python train.py --color_jitter=0.2 --num_classes=9 --hidden_act="gelu" --bias="all" --loss="cross_entropy" --muon_scale="match_rms_adamw" --adamw_lr_other_params=0.00094 --epochs=60.0
Rows from block 5 of a small image classifier, named by matrix and row number. Rows with one number belong to one neuron. Each number is 128 + 32 x the weight over its row's rms, rounded and kept within 0 to 255. All counts start at 0. Numbers have three digits each. After the name is the row's rms in percent of the matrix's.
After each neuron's rows are labels from the 100 images, of 14848, where the neuron reaches its highest value: "responds to" is what is common among them. Only what is clearly more common there than usual is listed. The data: stained colorectal tissue patches (NCT-CRC-HE-100K).
# fc1: MLP up (model.blocks.5.mlp.fc1.weight, 512x128), inputs 0-127
# fc2: MLP down (model.blocks.5.mlp.fc2.weight, 128x512, transposed), outputs 0-127

fc1.27 080:053100168125087117077128167077119146121162132126159095139144200161150129103111136105134153122095105096136097186115123102064113148091192122116084165135146076147157129128131199127138078170144116101103087076089082128135149125102114140190108148125118074097115126156124183152124164160119068166118134119147081060128174130164107121153098142112148143119150097176173191150117075057131165097139
fc2.27 095:146141174075150107117139122191159102089168176123151200122139133117093103101087125081090078126104142157131129188115148124123103104098117123135120134101199137178130154165151142102109108121143181148175140114112124153117026118122092116096086081127096153159124148077151129129164146171172120103043130124102086105134170115102156097164116074136157104114147091130147136218188155140165135105077
responds to: tissue: smooth muscle; tissue: debris

fc1.106 084:150116160140107138172168092112138152141159128138089144181130145175159165135069157094113105148194116138158110171151097147142066163102087122145156091144222145178150141109184123095147114114074138115156134112162116135158124127136097123134171088177178108155166126094110088132067141146148112089149058111142125089077189144055152165146081119080099123184136121116126135052130119147127088167149
fc2.106 083:122115153113121124107179169166158170132079143114066124183113131110106084184136113089099189146106111139136082087098145078140152095141107163131176086107069146076152107089120138123142187155117155081143129159136098163155099080200123198129085086121166180087109088178148151124129168136186119082080104155117131097157159101183084152124129152131157108152113116161163105060103124142101145137103
responds to: tissue: debris

fc1.475 098:126099150114164175177136100162130126097083125135156147113078141201136124091131162209091171069142095166096128126147155084145092129097077128182154150165071131159100088112127182148129135103124121135142053141136090147134101178079097093147087116100126102129103168082100111145105185138094075199154120103130126100142061095143095137081122131152110124126104146152135145086157074133168175118071
fc2.475 101:116083129162139165152170126136112130068088089147199151140080171135071121089116173162117111086126087105159180106073174099133174188105109067102153108160116094143138120134090132143097131136073147106178099109133147072129155168112100101165129132127124104140175105148136089154114154053112145178132119135102091078130123143119129100202158122161127081103190191126123133073155101150151155182096
responds to: tissue: adipose tissue

fc1.327 097:087136080106113169125154089139154137044096154108144085164091116125183034182092118160158109108098121128157121154089114160091098117131155121103186157139088108099139195162126132134105138190125156136084087145036159111138112132090089127188187126141156107110153138105119143094101149134099133146107097125121126189099155133105108124167162144136128107072104145080065150130146127115181184110084
fc2.327 096:082116143142134171157088116121119167179116109135145174075129149163110130093072180196087078081168125136177145112150142175133101081111101127134065101066077109126155176176121121145154155124126126091167136149098105066105134113141119081116149155085133097143122107158076146114212141067190111106137174152188140175094179079118152108129157178107135115160086141095115092140113138107113116150127
responds to: tissue: adipose tissue

fc1.11 093:128099087163117141079120159148118082138145148166082136149054143095120131126161104164151146131110100172146048199172087140190177146093151119103179095171128173116166115144047086103148136137113088104115120055102129122194190100076147143128091131154136150133086121118137137129134133124156174098113085133116206130091154173119097130111126116079130100136188145104131119110182171115117089155140
fc2.11 080:158172182153173167139086120136091125126112151109152151126102127140119133110121140137155051115173154143063124142142112028094093107102173133116144130103068199133114124117226112126105112079119114147082099140125149088133084170080150138083188155130186141138175078085094128132120103120125171163152134138118149083125094096165158159111170146124080145143112132062141111154148104162145139090184
responds to: tissue: debris

fc1.183 063:186129120099086122114165160099096134160160122175071108158115156142138105106082123121113108102153095154136087092165123133110177093162133212144129098125119127126140137143118143165126123111201052123116108147160133093113105157096137135198132125126182116154149063064075157076146190145106111126124094142123078179173209141171098122195088082124111130133145082112080090137157110078110138125138
fc2.183 059:156163153134165131122107183102092150078132125085110066108085136090126095159070105052125172146137167135081117116168178110135162119130103125057126168178115138094203114142122097144135120195185106123138146113162090127163179149199141086138141095135126121158137097151154117166116129155130120048125120108162191153120120170141193102111179098120150117070137100153126099123146124071155118161089
responds to: tissue: normal colon mucosa

fc1.499 097:125165166129148207129126111150117143146181081170119101121158130120155127120042151162090181082125078182123152143129132204082128124103160125153126160107074112097085121125150178125141105095154137132119115106113111125148128109153134109215128107131109134174182064117157160137148118146104148138111152169142057120140135146177139059152059099095077106162119152117140090161065115137170174146085
fc2.499 099:144147127149111134157123166092142157074100113102145187088124120140179159132130123117108158131096139091168134093152124187160066125120082092084110078139209118142117139158094120086152097158163173151142084113106129129105176097074144123133120172054148173087134121213121188176083117091157121117112122173088097060130170116117111122144128114083140066106179150112137075184107138134131171133117
responds to: tissue: tumour epithelium

fc1.78 104:081130148108094115124146128034135097152097140121121122147187143187153125088133097048115114171128080174190133136145075208114160104160143153136149121102118160109128096125171098164129140124118152175203169117082093158130114081104146184148126115116107132193156117078177133107160160083131082136156114139168104108180173091108095127126125129105081174102130191095081118150149113153133100132153
fc2.78 106:098099183111153153167158073152133145144088096082095137185117088125140139114186137007124180124113108146127110138108096084202123181124146085117118088102135126152182072147135152103144142158116162077181142099127151131125092099124132082112159115137142088096131068179112153103179182119172166103144105121093120125142157106114100123140135116145109145198146135212128102108170108114143083111140
responds to: tissue: tumour epithelium

fc1.196 109:097088176150153111123141141195134099126149149134070187123077061125121137148091154103089152155125092146206152195159085170155150127141153077103161104131104138184131108157173146122154151109185120139141142102087122127144140133167111153154160142133148149077171129171078137059115152152129137119142097078089158173100065078143155124115107174115147122116128091114143087136087038149118101072106
fc2.196 109:122085086112139161141099105144143119129098115121154105072126157066100112154107102075123071160132169090127093104149114092181164066105126171143147159057177114095111106142135075100139121065076134183144160132099151091087139134085103120120132168171155153133105093140159097122138125167151208164097147085105120147156067159130104086150095165162187158170078164142098135144124123102178107167173
responds to: tissue: adipose tissue

fc1.246 126:126134101102123101147184141126129119121117024117113105125059140119149063103143148138116164141159091141137185067094161170133137145135095091120100130083143165105113130093135067165118155065088126127121161163048152123136168174080136137140085155147127138121142138100147097205144092097123170171119101126162124146131196088135176174210118141181139143149087116134114137156146100174173129146100
fc2.246 125:090155184120154115183106122166127126101086146150176164061102121157132071094140139136205108134141148123125189145152054111096098123122135134156101069147141101097128087139138095156145084108128140159179107112129156162108134100086172197099203126162108112150146135113110102108101133164074133123117104168090160132164119120117169147038105170107127095108081148147070084116148122134208149108111
responds to: tissue: mucus

fc1.153 125:096096133120145090142123083169114140070091124128123078160157143098081091141129082147135080128103080091146114135134155193105083099122109100166094186160187123148145055213097144155124142156104073113106169105153129104120170116131127149175082106094132210162108226163153093109121122152137136137087175117091158087088091101123106142084175151120106123091143108114136171110152108138101125147147
fc2.153 122:135111167109119075115135154110088171135124162077099102120132132081073137146137117148104115123129161091071066062163088079101091165095138149139118186088135136142121114129123156137155144147113080163069143134171215122159110164123165104145114130170184116153148124099107181117169176160146141096174173088096112133098153094083139144150188181099068160132127136158150158157164120117062086125178
responds to: tissue: debris

fc1.125 096:164139105188183162170125122120138122140184054145123114122187117158189120155120097144146079121125083150110100130141114154114191140108158118105131169152129144137141141067103150127081144133057128123103125084136129179152144121103132052114134060119154167145157113130172121089125161177130114061130114105113111130066085188139151160108095093139096116126080140108101099150037080139199101104128
fc2.125 096:134161134081070112144101161111164139112098085113062144079146072177142165115175127134176087107065133139138119128179122124124148154149129179138125122120160171137134086111059144147099133062162153127153144108041145133108221090138087118109164121081143162133106146108102157118130114076132125159155138151154186169159110158147158116141121126075141142067205122110153065161089147160111142138143
responds to: tissue: smooth muscle

fc1.383 105:116097154109149203089083073115160149129153151114154120138119125090085103087152094107147114080147115162041161084171111123109102123156147132168094168133123062106163127150146120102115202133120126085185193123108102135136095087162144138148101118106089142187198094131145117092168077091129093196139125115070083131176115179124088137134145121137127121134116186088147142141095157169074134150103
fc2.383 094:106066153169151095171130091187109122090162135058150172074107158122156128129166092174104176137141100138144136089123118146177095169144091139205074188117113131136126140158119177075096095132132153096081128180135109099156149173098178120131146099085091130088096122159161146122154093166133112193133112089062077153133159144093103153160090130072111096081129115103177123168109127126091109117127
responds to: tissue: adipose tissue

fc1.132 097:147128133167077146162170164120126116082126144184105122192120183093145113083128151144163149144152161084185100095121134137091114198159126112170173170158117077129162132131152131089140076185074112097081169084145084094061147100121066126128073091136094142128169134139165137110114134146106154136123144142172134146113133142191138152133027157155103152142135145094086131122099166133172073134161
fc2.132 096:081088135150083100079135157141132157132119112117139138146093125142080091094102100103058154207152068125169133105160120125126090134107158157176085106129084124132174058124159127175076155133128140099128152177158129158142139128127056135173134119155099089180177120106166142150053121145132128142174135107149151141174181109176106116126140109108154139177205125113085129182124109123068083157077
responds to: tissue: tumour epithelium

fc1.163 109:132109217112183158091085128146102131110157120087124110103092131138150160109143107143132159095099162101150162189159162115217163134113145148116115043100164114138149141169109154142078156130117112121089116133125099098088057162136186116108117060091116141129195164151156119149181123160118158168094142156156127159123083082154158113222118096111124147069135112159138147096164096089124129110126
fc2.163 130:109102135114163123183169144146146169117150142090126112145144124108080113128105136114104104117096129109123115121122185122061146105117136146104143113151147086114154105121197151131213125149105177144146140094140130135141106134137113198175101185087104127097051158143126207078095093147155119138064144194059117124089110157126065116170137124129056105132171087098066145114116144166121189111172
responds to: tissue: tumour epithelium

fc1.90 091:136141150144120054099128081129137201122204146168106126112138090094147117095113136097125166130175096123132103128129207163143152152093137120004145139144092100135120130126118113102100137155083122145139075154156120132124202123100107157131168109110097135112093159160135116118091142105053103163175081160140143154144164093103103179070112156128159152113146087194123167152131078139148180138162
fc2.90 085:145131137164092074123133127088157112143174144135134166138096164154130125115089187178109148184109132155054156124138095077141114121112190124175131127081083161165136089168066109166133113147116152139117147215192138119156095092128124087104124085107138191131135081121160082096093112162119085144141049108156068120110097177083155109102144112105152080092157177150114120141107143101118095162161
responds to: tissue: lymphocytes

fc1.48 092:149106109179141164105152114131115175182181100176135136137159152100111096122159145144146149115137118128050155163161122135144103117159114149145107145114097076066061057125127116128082136137100217131079115115155092121103121142093083109109159128178111100103150143157198123167137166190141109126092161172114137154059088127144163129082052118089118076133147117126113117118127215134150162126096
fc2.48 088:176177165218129161065129149142167142102100160166144108098072124123121160103109108097129134138101146133125085114167121133152205147146078161173118083166175099110078181114085154117138155106137165112139111103150154160119114098169142127159154147070159135130175097121067168161135086079132118158119170096087133063127153152103153175118177113105067109101141118083169110176078107127118177135105
responds to: tissue: tumour epithelium; tissue: mucus

fc1.165 095:135114085154193130145143127160159120118135148209107130142134071150089095130103134086106110160125142120120094153105132150091113092150087134068113136147126096174096095112096192138149131178144123100139106143071119084183097117058070138072150128070143155145088155086140138157148110207173071147116140142195170135116145129154119133133067143156157098155128152100095108230140135157122110162109
fc2.165 098:077124091102104140117105148131118121168091165091181216129082117144140114168077062160098132142169107117111070142088074151165103085102171104178100103178176092158098127128074155105174119131144150093137147134130153074145124112052189176177116144135109160136105096128103122104189169169154156130192118172162162100152146128077152074111144124135149121089117091115117124106103154111125126089119
responds to: tissue: normal colon mucosa

fc1.455 119:155151161175150146125108141139085154127152128136151182143089102121135135164139140088156188100087161110129098076082154082142086111086145157182150107131118161103164105111165207124147148150118150133122125105138075081155130079069126083118067134130112126122126117117173120063090103150149106113067080123097129126169156105140148176135078148144073141210217118141112099126129129222144111126135
fc2.455 123:166149099091121156102092111132112162129103089172115091138144164128158097129169158121128161110075155126125087149122132162153094143130135044123144105153022170099122081125121178150119128153145124098069191148078119154153157160128128168175089146120092139077122115159157147144131143114050178178164153100093211126138073111146114188157120130189105113137094141137157107125078090154122122083130
responds to: tissue: cancer-associated stroma

fc1.124 117:142156125107107152075139159130125145176147059132172105144102125109176089137132080153158154162155147099068121131150159047133164142120100156139076112160088125098072174098152119107133144131146133122100084204104128126077144142145151137147124149162104117157118157112165096111162145176115161173121124173144156142151203118193168143095100062136131054108138099209143132123164162164090085139080
fc2.124 119:075143102139169159147129124123106152158061111125127082100116155181144067109113119070180161130105142188117131087162098182167086143134116118054180121158142113128088112195139170128113081135126098119175148177139121179091181123126132149104119104104080143074096140139128106131110071104086111153217171108078145080115166182147108160133153074101115139127089154117115089109172147150132149095130
responds to: tissue: cancer-associated stroma; tissue: tumour epithelium

fc1.343 092:117110068101052141139164166171113060128095162137111107085151139064139077112123110167134103149112151114141094121135123142135097163125145137170189132160112119131081121140136111140134081163138113184080109103128143194127108144192141105162158110090157093093107125091140092113164059116201180115133113162129081128189094099119183170142138210149149202092105102139110088130127115101130096158118
fc2.343 091:168122169185100152140112149103104179090106124150119156126138125151081133078160168126072097141138163153121050062132080142154102124193124124173025139153093139121115113090154089133147186095168126088090090073149161131078134120166117134074177127148082174148193157193121149143104129144117131163132150148130143160105069147116118115123128163189138110131109136124135164133074119082139106151155
responds to: tissue: tumour epithelium

fc1.319 098:076079161170134048116128109086162172111068128105077066123149130114156120070129102131123126171113106152092104166126162172153141106068203115097155174123135149136091084127106169117119161198137120132149166133171116167138111108096040123148150134118119051091137125183102115124190161134119138125144153154112085108156127133105093092100197109101160169134106112112114169136168149131134147134184
fc2.319 109:114143120148183174138124131117126141161086105085126144179066153116080091158112159112141060180075113118096115089079121083095084170157170143149149109141106166140154129163114162114126132207113187149140112113122166204154162093116135074132112148141129101176152142135144085158153114161074118105170081093106160141128100154115142138189128083150073153089101094127105118111169129102165038149106
responds to: tissue: normal colon mucosa

fc1.429 085:145150160163144068141134103093124157095117093164123149169154120111155091138071080181136122213136098116126058175149125136065099082135156165127099142054162126186065101107112181112088109116105148116132162190147164085158089202125137133068117062119134105150109152104152108116148124172120130073136150122148103103086182147156158134131147117083152133147112081170137116171138156127100101138098
fc2.429 078:123088084174089105160104134129200149156144123126160129159104107170131081077150065107148108099130165089104204103106122141141132090142140109101145130099125140100168073089153188132151100105066141172139177140142091077112103128142154155113101122130108091188099123198089108201155238130148157102186146130085092102121120152168131101114127145097099126124130128129083156099124156161183116139130
responds to: tissue: smooth muscle

fc1.142 106:178103135103128094052104109140161137135111114200124115132117137166114097102139131088134129073126087062094103165086101154136183107147200101134139186099179075089123146174180153188102143128117139165110154147132134119128159108166208162123147082125134101109170092144154118191097185082170118101105134078125140108137107155147143088123061147160122099142089105124122117076139195146099099117110
fc2.142 098:137125149073152157153127085173085157169116137094179119069088144134097151059086127097106130101185137084157124104126117100130112169105150150130135135095168187187164117093135153151082178180143068172155081064132130128117089091101111123185155072162127128138131141132135128175160155134132086067169111101126151130143065082108127145139158172116101131063106137135138123154069114086090155106181
responds to: tissue: mucus; tissue: normal colon mucosa

fc1.441 097:122154121134147082131142117106128145155119086146184160113135157132115090169173113112113116159181119180142099139143070061103130099163130101114210105145132164191108106156190110148061084106145123082147108162146122153217130162063084148152151093140164142189126137140147128113194119144081134140146076153099127122112156107140123094151109133132133139152180144052093129142101071169090090156171
fc2.441 091:156144150154122162128083147131095097144121147092126130149100123146129083123087107127096128113098169134161081117108149182117117088152102101107129135071118114109162142139111087165061124165149105110148145162117093142161127079109108062142131073151150112114154076166091130134168163186143205160184148121122118166137109100142091193076115149128116165085093086157158182117205131125175171025105
responds to: tissue: smooth muscle; tissue: normal colon mucosa

fc1.216 100:139138175092119108191132139138196083139169173135112082160143135182130126102160129140084092086115078160110139177151189126201094128161124111122135113148062170139137138191116120152106145180205135145087151107090128128091118187156128179087130100088158096123140129096134117093098113156149100106128157074152142128125101069118110190143115137118080117106157049132139144104097172072116181124119
fc2.216 091:078107125167188177188117141120116124099112156120167128153071154158146102201115126105180116132124162107108127097111148145060158153117154130182086098140065093122175160074079148091093082102146115085158108129150110130175099142129174153146127119155128078148084147064127141174142158123182116150093090124133161135134090168076150087133115105144114151152203097168106074148125143118180067137154
responds to: tissue: adipose tissue

fc1.221 103:108176142140137189176162152122129105123089172104095123135160114164125087069090117145110151070080191166129114133104158084097144108122098134192159213168134116174124128092147150103123132141105088196135114167141148115183149147169149092188156099101095145176119137137159157145106107138129086115164102124136103175106051156099080164150087182105101116096109131172180068092109151127158135124115
fc2.221 099:156071099169112185139153167159123144094089138106130072143117108111130122097080057172187090184109122101157120160131105115113167165102111056131112141150112155140088121133124069131162178164103051096114170107176106148138133084102113126150143142172101119135146119138092125187158125112098113163124159112138147135122117111068138068118128156115179174144137115131163109067126180143151239147105
responds to: tissue: adipose tissue

fc1.471 101:123151146125166143118141174162125116109128118150107151108117170166138090077139072083109113139095113098156110144100130163180144147120076144166146133176103113171071182161144125155125121121171081133127121102154149070164069095122116156162104208183096127178185020098161109120127079137107097123119134151152167120117097135079121101112133099161183132132144068131110128165162045130091145136079
fc2.471 100:081156076165094139149148130117155159139124098103124143054154207093134137119171122133113127094126173139093104110074121148133161068137168133100118187192153134139041145098085134092113165134072075099141130142177135111162116208086134153154164155118144103092090117113107147169150161176165124128118112128122159116157125127138152145102101105097120159112129204136134093057116114151139061149192
responds to: tissue: debris; tissue: mucus

fc1.486 092:156150100108096117100171086157108102159167142108142100120111143127112131134129149146125112148122167129129128173126088091152132118135114149115133136104162114157152108128103118110014107104151099100088098102185118132098105122040107125133143189102165137118180135144141079132101131162151176060152074101107082133104196149101202124182154075152124089183094082170102072170141160105105192144165
fc2.486 096:179162137106125106075108140127152115126217134060087106141117144116080142148189178099101143155110160126108169117112105104144148067149086152125125131118150127120098152140100148130155108125079052107105094132093157133084221154046113154129097166136159107109177098102206108149184105121131146074128118144071173136144145188105151147151153119098108129136149084174108140163117109164164148091126
responds to: tissue: adipose tissue

fc1.234 098:169155154128086175104108100155168143182131099120145106106099180096062119118181137133132201174107138160075117153123093089144174109136089145102128111074084138078129142166091174160136149168138157141116149162123070107157137140142116165140140156093079150182107183138133122179120157138138073078097169142128063136036131074149107108129131162126158125065115131145140115164153120158059093125110
fc2.234 110:135139111123136167081137112097124169122106100158177121126161117120082106100111108099118172114129122133129085145190088146165108107123157105165095119170210115174127139173165137128181131095193085115097101148162137198062150126119128100175192138164096122082154118100122096123073136139128089109169142079091054118078154196133060156126146138101048103119143156153152155168112138170112129121124
responds to: tissue: debris

fc1.12 123:139108134187097165163078148071142158135157154149100085139156147064124107089130164114197102180091142099098132134122106097154183112137126071234140083136098143144138124115167134136079132154135122095122107079157140095087083107111131101188062140114092140126151070111168203062141104176106088110125122125084097131126147138157159128088105154120172153140109140105062140126126158166149106120151
fc2.12 146:079082089063172100147151085114123128170144124171144088131121179123152062107136137081048131168097134107139124120173189120109173094136128148196104103168124101097173140109141112172168125158162093108106129137110113164090231088065090090119107148128130153146133094141116121168105159106143166157116147134163182144149116081112162109168130141074156118132130084146083134153109110059151106092124
responds to: tissue: debris

fc1.296 105:142113099122191106086139118062114123116158092100174063142138117134105140137145107192156101097155133098126100105158124158134146150155099098086173100108145094160154089157138103208143116182140116162145067203170141085105119134089153157156126118106105136083170078157164129152060108104141130182143158147121090211128149127106110126142061132139208166142118142141088123117128117169144167167082
fc2.296 091:138108142130105134149089153126141147114133081114111073144091173127134164043138138162128133122146089118189141090118078120099133119111082139102177153109111072143202189097105069103138110105137152107107147160170093162100136148137147152131146145188120167141168171179099113107161181122186110082107094163128128061130155125111153125107176104138146085098121085169148141154112094074157224094173
responds to: tissue: cancer-associated stroma

fc1.230 104:100135061143196112162124083153177089086117153133132067112139106069126087088109196142080136116114168104181087158119133142135154110102061157099104168177134142116058187152103119120093113124136129101112110176155080143099134161099110148131159063125100129098125077166088147135099084146157137104136089108179109134135163130156118137164129121126105064140072092143150138151111086136197159191138
fc2.230 096:134088160086155082119063156106129160150122147065178161093111149166165175097088139125139119133097104143137114102168134076103091117128182085160048149114109101161089207121118116100119104172225152117138145089144097116064126164103164111192107122084097094128093125096137103124179138121155122091075143154142144162125122130108124152161191140119172086110089124060123113141170119128091114118144
responds to: tissue: cancer-associated stroma

fc1.95 096:119128146147094157067097105129155163141154112121137156121152197136120094159101180080059075139137108106169108108181115062136056141144057117037143068088095111117124159127134140155107148133099123144182098120108110119142126166111151159117158161085123106221160114114147093066159123115125144174131090115147151166115148141125206141186114094107129079117137168139110121147157134129178096129123
fc2.95 085:148075149118100198165135088158155142149174156124130146045105152091102105136104101082094137071080118103090163105120129095154108086153053095080143135133167152098149146122107155103082167185113139098179147097130133126128130154165151117137103145141137099184134147129096093064175126094129142056126108109109106108107173140219134199087158175148115142133101202141143129125129091118109162133146
responds to: tissue: cancer-associated stroma

fc1.328 103:135143094155127126157191115088165098073092128118095096061127118155102145104101156113135120188149126187100076155142057164083184094121154142179101195151137079116150170147169120110216078109090105165134147111094107165095127116117107151092074111122151101137144096126139112103112118157166092133147100200161130131165202121147171169125120158149132154153106146111174092152101157108080104150127
fc2.328 103:063090131128153110153154130170105151181138139150083143187083074119133100123116100118112137158113078119161114131138084159127126113107144105155140133108122145120176098146114184062159147143120151145179134115129147137096055137115120158036111122092125102137142172196138189109124094122218118104145130140184102186127122167129127147133045102179128113153102083178089158085126101072084139144114
responds to: tissue: tumour epithelium

fc1.489 117:142093102134152142150158100119106119166163114120186061138109134099157126153173097093120130143105198161180123187109099180130123137074122123126157093180132141133162166139145146180125102084067156140109153180107082111158105153071161065127163114124145107122154118128207148118180123125129149155138065124161149056119148089120149111122086105184037117071069134177119130120132122121163118134144
fc2.489 102:141142121122096165167172135133151162173065089082117090108119172097108131103154115119206135209131146159138193146182097147161116133163145120106108141135122112159095066151124144154138146143106178104162151101090105136154146117069088134163157140059087110081147094133120168115198141134142101063096111144124197135192129133133111140158115130092095150115147128159075094103087181100056130116098
responds to: tissue: tumour epithelium; tissue: smooth muscle

fc1.26 086:112142184115137108141149207125113120102125155152138111167150128094141106085118194078116109101138185134105112132168087188116161113129162117146164153126191034157127111153101092160163104150131138152215163082137142098114179088112171107165096172115137124139113120134183075139131151170113090142180160092117131155135057099134125113137121101092048116130170167125078095126103172094110115114108
fc2.26 101:161104128142093143135124117121092132145127143123146043122147081170128103122163067103203109101112119137158099119083168156140131143142128203129120126147071125144119130058159110118090136136106103198152083065144100153127103107108136157076135166152154142198140165102108108209140129119107094182183114108118118189098119126094135126092119100134123144138045129161145092160204160102179122092116
responds to: tissue: tumour epithelium

fc1.340 089:099142124083147165123089118147207142102076149145124126146132040113142091118120155125193168199112161118133073131151088160158206163116123127088105141163136094146115085113137160099073139140151117072119140121147162130125123100156164111161122144086128109192125101125104155092184079143110171179134130104082144147111064110165110104168091095110148128163170170134157090075152096054161131124132
fc2.340 089:146135092114170171141090132126140059099089153113160154126118098097164145138107107143152097094079105083157140143087126105159146027200142164129098116136081113068141109113160119123160079091174110121140119153148069084135056151145159109111079151148143183121082171156144096135134205122126140195119176092114171160139072114089150099112115161129173127137137123078162090142152158178133119144123
responds to: tissue: adipose tissue; tissue: normal colon mucosa

fc1.380 085:122105160144155067084182139078120117086198159098102120126127182172110110141068119150147111109129099210194129218247133135098119135117128093134141112100148102154099122138141141172130075163187155125116179087161149140117126121127072095148101101151089176151119148137113097108122168141125161164121091143122148143124096160086148112168132181085152106109138130157108127160137138169085129161152
fc2.380 080:098133145098167062143111127098142185101081120086156222136125121158143170129073060146151100088168163122106163167147140091130047083101144156137094118133092090157188114119087121132141122108102154115094133100128137094173082133152084140075123185197118150175154106102128106155145124143132130147160134089198102088107137099090109120131112107139168137072145137135185104094108164179148123169160
responds to: tissue: debris

fc1.375 091:080147165123160153101140139118123156150126153111148130129067116135159104128179102127164179176093111067142135132126129081115064095086110135106141131158142169109150075155125185139183144148123069129125128088062160138177182162128151127145160100148131097120119044100149167186156054123081070093144099142108156189160126131156107161160113133066157147134185152095124162138153078136078113159121
fc2.375 095:196151124052071145118112116132114140168160057119137142166094097215140125143114080100132132106146136120145098181095118168115138092132150077150193107147162143149138103215125136134144131102145162130133116112095092112153148132106169096082171098106171138149185123126101107148135149145144154207076134109075104096115095081132157154105124074105105129143079072144162159101182118088114124088174
responds to: tissue: cancer-associated stroma

fc1.373 107:124154128135150102179149177102140178110124134151155145104121169082110109158118106132138126116149159143126079120124057125130122073049145109063115116122132144096155086173153139136129065153106147204145064168133179147122139101127120078126167129152111092105096179093145135103111144149138154163172129081092114092110169130168141184149061197123108150121096099180193199159166170127150168116140
fc2.373 102:098151079151082165136209142136188113199118137127100137124108168160128101092131150171103113149152122090126151158115101089143118123173170124115125159111126136109078151105098135159086083153179089106096176144149103077162087128145117137162130118126099129112151120124112141133148143154105088037149093170146149116153120089106144111154101038128084125139153175226164164126077150066101166146174
responds to: tissue: lymphocytes

fc1.241 115:148175165056071163115103051104184064157086099102188128082145157101146177149184147115170141141063110178108155162135166136186147090092121150135139107136164139120119135144140200148135074130105140161124163131142099147100088107145177122127110136135171088059148151041097095131127135152156132168139170124115104114183143138095135118146100071134142148138136106107114091115075139131145125177111
fc2.241 122:105140147095086161140153134106117127070074142129139109177105123085213111103187146190106159085155131126174124139130172116169087092120152169106128155121163109149047152173170134083120106064139121104157104119077146121117121066085172129132157120117074078127116088101120180123152121120130095164130182184100149105144129117135130145138076149137106113141220073081108136134151096120126102157185
responds to: tissue: smooth muscle

fc1.367 099:133106094161104072133149132132207127109133145120129081129154109158078128120081140090109120120080118178129097173134079159144138048127140120135128150153115168215166144126146167150176069111102184137119134105146071141170070148108093151176128121124093180111134061101153134087108145118118127154139103167155137205149155136120137133052070115145132138109152150117163150189156172184130128145081
fc2.367 108:078090132129141127167097127181153158132121129112132151196154097145123168102176078102149119073057122188076076166170141131110129095113098081078121076110128123096166098172125156144185109088092130162178125140164128161117189119128147121126155172082122075151139135156156192127140115085102155149141161139167121092086096143137103148161128145172124145125154093151079118104097022122134112097166
responds to: tissue: debris

fc1.329 104:150184142160141152086122132119112130103108102155120116146163163136149081095147106115125112147087147146166122143158099116088149189158098112176145101111114138104136166147165136122185157200118138195148152138100126091130042061100145116080132124139177177174127089172133139102190136109111137128169080087147126103160160098085135145091111102170110087084113090081107183168137067183170132157067
fc2.329 107:082161086114110203142129134062078159104090063169108141101140160131124090128205118118134071133127103086125133145150096106119176142090114120112144160156167076145081148136063113106175190175110130129163112152170147088094151077124136072120125148119160070168121075160072111103126122082167169162098165132108176109193130113134136148150170097115123137159097116114146107123085132144152134060143
responds to: tissue: cancer-associated stroma; tissue: debris

fc1.353 111:137105141164122082082118149165108142168067109116157139089135120095147136124062140117078086130061111134170153104127120180131130205150122180077127050087158147190135128111060187117096150156158110146135101114103137134136116175133183107177120168079141048138130126138141122118085095166118168096080132082159120183154175113108137164133093115123156115115100135119178150143105112135084088178155
fc2.353 109:126118135142155135111133117133173138179182149139146132166135143112116120093144099026131134097109141114158077154134139103074084104064175169170089139163136106166170097162162122125105125116093140139148150132075102121139173188135118132233140048117129122180104140112119114098140088141112103083095099166092117065143112238134116127155098122138157133127148100161105113139137066128105118108084
responds to: tissue: cancer-associated stroma

fc1.17 114:149054094159117100124134132112071152083069144118111099120144153095143139125067152131124102158153129164167187135163129079136137211082146114148099099123134116162129132183118165132162130151119150162132116069129084148092122131137147128209082085117146157085138139139097072111100088101042120118148124138123173188158096066077125153102079144112158124176111173137143107135133187135085092136177
fc2.17 126:078116122173121152169182118162170160132152141098150091105152116037150088169117082102158146149099141094156117168182138158132139063107131176143165116161094126123156110175077115125142146109159088104117069101146101103136155135123116127127156119155130108128139174127153154100082106145156088108125139129112125194095234138120080081075157131121124077117186037144138129135085082123139087140152
responds to: tissue: tumour epithelium